Weights of a small image inpainting model.
Model: arch edsr, norm none.
Training: muon at rate 0.002, 16100 steps.
Data: trained on photos of plants, animals and fungi (iNaturalist), 77898 training examples, 13.2 epochs.
Rows from block 12 of a small image inpainting model, named by matrix and row number. Rows with one number belong to one channel. Each number is 50 + 10 x the weight over its row's rms, rounded and kept within 0 to 99. All counts start at 0.
After each channel's rows are labels from the 100 images, of 14976, where the channel reaches its highest value: "responds to" is what is common among them. Only what is clearly more common there than usual is listed. The data: photos of plants, animals and fungi (iNaturalist).
# convs0: first 3x3 conv (model.blocks.12.convs.0.weight, 96x96x3x3, each kernel summed), inputs 0-95
# convs1: second 3x3 conv (model.blocks.12.convs.1.weight, 96x96x3x3, transposed, each kernel summed), outputs 0-95

convs0.45:54 46 52 46 49 25 51 35 58 68 48 47 53 42 38 49 59 67 54 33 61 39 64 57 48 56 51 51 51 57 37 52 56 47 45 48 54 54 56 63 54 38 39 76 28 38 43 57 49 41 60 45 63 43 67 40 62 57 52 45 57 54 44 54 63 48 43 56 59 43 71 49 48 42 51 54 50 69 33 49 49 35 41 43 31 57 56 43 63 33 70 49 45 46 36 47
convs1.45:53 48 55 57 40 71 41 66 42 44 52 60 43 57 70 56 44 34 55 73 35 60 33 39 41 45 44 62 50 44 54 43 53 51 55 45 42 52 35 33 43 63 64 50 50 61 58 49 48 71 48 53 50 50 55 64 44 40 54 56 60 32 59 44 47 48 51 46 32 63 36 39 68 58 53 48 41 42 50 65 58 57 48 74 67 43 44 54 51 63 49 62 58 56 57 53
responds to: class Insecta; phylum Arthropoda; order Lepidoptera

convs0.58:41 47 58 33 39 64 47 44 47 66 49 52 62 62 39 72 35 33 66 47 47 50 54 55 42 45 60 47 54 46 58 56 27 41 56 47 70 50 57 63 28 57 51 49 45 63 66 37 50 52 51 39 48 58 47 63 36 37 67 47 39 54 58 52 42 31 27 49 41 57 68 44 34 43 60 55 59 47 50 42 33 56 57 43 42 62 54 52 54 55 49 51 46 56 56 58
convs1.58:52 56 43 62 61 46 54 54 51 22 43 45 31 54 56 29 63 51 35 45 51 40 45 48 55 56 44 69 48 48 41 47 69 63 53 55 29 55 49 50 74 33 43 52 58 40 44 60 46 49 38 52 46 42 51 40 57 59 41 52 52 51 43 45 47 64 81 41 54 41 28 55 63 61 51 55 36 51 57 55 69 49 43 53 57 44 47 52 38 39 59 49 50 41 44 42
responds to: phylum Arthropoda; class Insecta

convs0.17:36 43 54 51 44 45 48 38 51 76 35 39 82 39 60 45 59 52 58 71 42 48 48 57 50 37 58 42 38 60 45 54 49 40 42 41 39 44 53 45 53 52 45 52 42 44 53 64 61 39 41 53 52 68 52 50 32 46 32 52 46 33 47 43 42 66 59 42 51 49 41 33 63 32 61 38 47 45 61 59 56 54 68 66 37 50 52 51 29 47 54 53 51 49 51 52
convs1.17:51 58 38 59 57 46 41 65 39 53 35 33 77 48 70 60 58 46 50 56 42 40 38 26 47 48 49 43 65 47 51 46 41 62 73 46 42 40 53 45 52 42 37 50 64 49 45 62 63 39 49 32 73 55 66 33 51 54 50 56 48 49 51 61 48 35 58 46 48 51 59 38 58 55 50 45 46 56 61 51 40 30 50 30 49 48 48 59 44 47 64 44 62 42 39 49
responds to: class Aves

convs0.63:43 39 51 56 35 54 51 45 57 52 47 45 44 48 52 55 59 26 42 66 47 42 48 50 33 46 43 44 46 50 75 36 37 57 50 55 33 58 55 36 72 46 66 62 29 66 40 57 65 52 53 58 61 60 52 40 46 45 48 41 61 47 50 47 52 35 54 57 53 43 37 26 37 48 54 60 46 66 52 43 61 53 53 60 54 44 32 43 68 50 52 64 53 59 36 55
convs1.63:53 50 45 43 62 47 29 60 54 61 50 50 55 36 55 50 44 50 61 63 28 55 46 46 38 43 53 51 40 38 23 59 61 32 61 42 61 39 44 56 25 56 45 57 36 39 48 39 29 60 44 41 54 45 58 57 51 49 59 46 48 48 57 48 32 47 48 34 30 41 60 55 42 56 50 39 53 32 37 52 35 52 42 42 73 51 57 38 41 53 43 40 54 47 49 48
responds to: phylum Arthropoda; class Insecta; order Lepidoptera

convs0.57:41 51 65 50 43 42 27 27 41 44 58 22 58 45 30 48 52 40 44 61 55 36 68 57 83 39 56 56 62 42 44 57 42 55 57 58 53 58 37 58 51 57 46 51 48 53 53 39 40 59 64 57 54 51 39 35 48 50 50 50 41 37 64 44 58 51 53 54 51 69 58 42 56 57 45 21 64 61 46 53 46 55 51 52 37 49 51 53 44 49 47 42 44 51 43 52
convs1.57:45 47 51 53 60 54 86 60 52 64 53 61 44 62 66 50 41 69 56 40 52 48 30 37 35 62 44 41 43 51 62 43 56 42 52 40 61 48 59 36 46 49 44 48 64 49 46 73 54 53 42 51 39 60 51 61 62 46 38 35 55 54 37 50 41 46 31 46 52 35 40 64 45 49 61 76 40 39 55 45 48 49 49 51 56 36 53 56 44 40 43 50 56 38 59 47
responds to: phylum Tracheophyta; kingdom Plantae

convs0.87:23 45 50 45 48 42 53 56 49 43 58 70 53 50 53 42 52 55 57 44 42 60 38 46 43 55 52 75 58 46 57 55 54 58 39 64 55 43 25 62 53 47 66 39 38 43 77 45 56 56 39 52 51 43 64 41 39 63 30 47 65 33 32 52 46 54 50 44 63 57 59 49 51 42 56 29 54 48 42 49 60 54 45 45 47 54 54 58 52 45 34 66 51 59 33 54
convs1.87:67 45 46 56 52 55 48 51 54 41 47 38 52 48 41 49 47 45 34 53 70 40 56 55 52 43 46 29 42 57 39 53 41 48 61 37 46 59 73 38 56 57 34 56 67 55 36 42 43 46 69 51 42 66 26 60 66 57 68 44 30 60 54 51 42 42 47 64 41 44 41 44 43 39 55 75 57 50 52 43 44 35 50 57 54 50 42 49 45 63 63 37 52 49 57 44
responds to: order Lepidoptera

convs0.12:62 45 46 48 34 60 51 31 62 61 53 46 53 55 51 59 59 47 60 41 56 60 53 40 43 50 42 54 45 45 56 55 34 52 53 60 37 56 44 48 32 39 63 51 32 36 42 38 54 51 52 55 51 44 33 56 38 50 43 41 57 44 42 48 51 68 53 66 41 29 71 33 43 57 53 45 55 54 52 51 76 53 47 53 52 58 22 79 51 45 59 52 41 46 39 55
convs1.12:60 58 55 55 48 42 37 65 56 35 47 47 48 34 57 44 45 33 50 55 52 54 45 57 40 46 51 61 46 54 47 46 60 52 44 65 53 32 49 44 51 61 56 36 49 40 61 53 57 31 67 45 43 55 43 49 55 74 62 57 53 51 52 52 48 51 44 48 46 48 58 58 33 57 52 44 50 48 67 40 46 45 55 63 36 63 69 52 60 44 88 33 74 58 47 39
responds to: phylum Arthropoda; class Insecta; order: Lepidoptera; order Coleoptera

convs0.84:62 52 34 56 39 62 56 52 70 34 47 44 68 61 66 45 48 32 42 45 58 44 45 44 51 46 58 44 56 44 71 50 37 39 38 55 45 48 47 67 44 21 41 61 45 44 50 54 43 62 65 47 55 41 38 41 51 43 53 57 48 38 44 47 44 71 33 51 44 55 41 53 66 40 45 56 53 59 59 52 69 44 43 67 34 42 45 58 42 56 52 37 44 51 56 61
convs1.84:49 47 68 41 50 50 60 43 25 62 58 55 47 69 44 61 42 49 58 37 61 60 65 49 54 48 48 51 59 58 64 45 46 66 41 71 62 45 42 56 48 78 33 47 56 39 53 59 68 41 59 39 36 61 40 54 47 51 51 47 43 51 42 61 42 38 63 52 60 45 59 61 38 50 69 58 52 38 49 34 44 71 51 53 45 57 47 63 59 53 44 48 59 50 61 60
responds to: order Lepidoptera

convs0.36:41 47 61 63 30 52 53 40 51 34 50 49 46 62 59 54 36 33 51 47 65 57 51 35 45 40 57 63 57 48 51 65 47 62 42 54 51 30 58 59 48 57 52 52 36 38 75 41 57 44 48 54 56 57 20 48 39 50 45 49 58 33 65 50 40 65 53 54 55 57 44 52 59 40 61 55 48 45 31 46 43 48 43 45 45 56 64 70 51 29 56 52 39 67 52 54
convs1.36:59 50 48 38 58 42 42 59 59 58 45 37 60 59 44 49 59 65 58 44 63 54 51 58 49 53 44 56 51 46 58 40 44 42 40 62 59 52 46 45 48 42 45 27 56 55 42 44 40 31 56 45 37 40 39 49 51 73 50 56 24 40 40 43 51 52 46 54 49 55 69 41 39 48 37 49 47 37 92 48 56 49 42 57 34 61 40 59 46 43 62 41 61 45 44 44
responds to: phylum Arthropoda; class Insecta

convs0.60:41 66 46 54 43 43 72 51 71 50 47 68 42 32 39 44 48 51 51 61 46 51 48 58 45 49 51 59 53 58 54 46 56 58 50 31 38 40 42 40 55 49 42 45 50 32 58 43 56 68 59 40 56 50 37 39 52 56 27 67 60 52 47 48 49 54 44 51 48 40 58 50 71 37 51 47 60 47 39 50 50 17 36 74 34 40 47 57 43 49 49 53 42 46 45 59
convs1.60:54 54 39 37 54 57 48 55 45 36 62 71 64 47 48 40 56 51 47 40 45 59 49 38 39 51 72 47 46 54 39 47 47 49 42 55 42 57 51 61 59 70 55 49 63 52 64 35 69 30 37 55 68 65 70 58 48 46 55 43 41 38 37 57 58 55 56 51 62 48 28 43 50 59 46 31 72 56 61 48 66 60 59 38 56 67 44 48 44 50 46 51 47 54 49 46
responds to: class Aves; order Passeriformes

convs0.72:50 33 44 54 42 48 52 38 63 43 35 58 45 69 40 64 54 40 61 39 57 50 55 50 41 40 61 40 49 49 53 69 54 45 42 54 50 55 29 50 07 64 56 59 47 58 52 51 54 42 57 37 42 42 53 49 38 59 52 62 48 50 52 64 64 56 45 61 48 37 39 52 54 35 51 56 65 50 38 72 51 62 53 53 51 42 56 60 46 54 60 51 29 48 47 43
convs1.72:44 60 57 42 49 40 45 57 42 46 63 61 52 48 44 44 51 72 45 48 40 41 43 52 40 57 40 53 41 61 35 32 54 47 45 35 63 50 60 34 66 57 56 31 52 42 37 33 43 42 41 67 22 32 43 38 57 23 40 42 47 55 47 45 47 47 52 43 49 63 56 50 40 53 48 46 38 48 43 51 45 37 47 42 43 50 52 38 71 49 27 44 47 51 44 44
responds to: phylum Arthropoda; class Insecta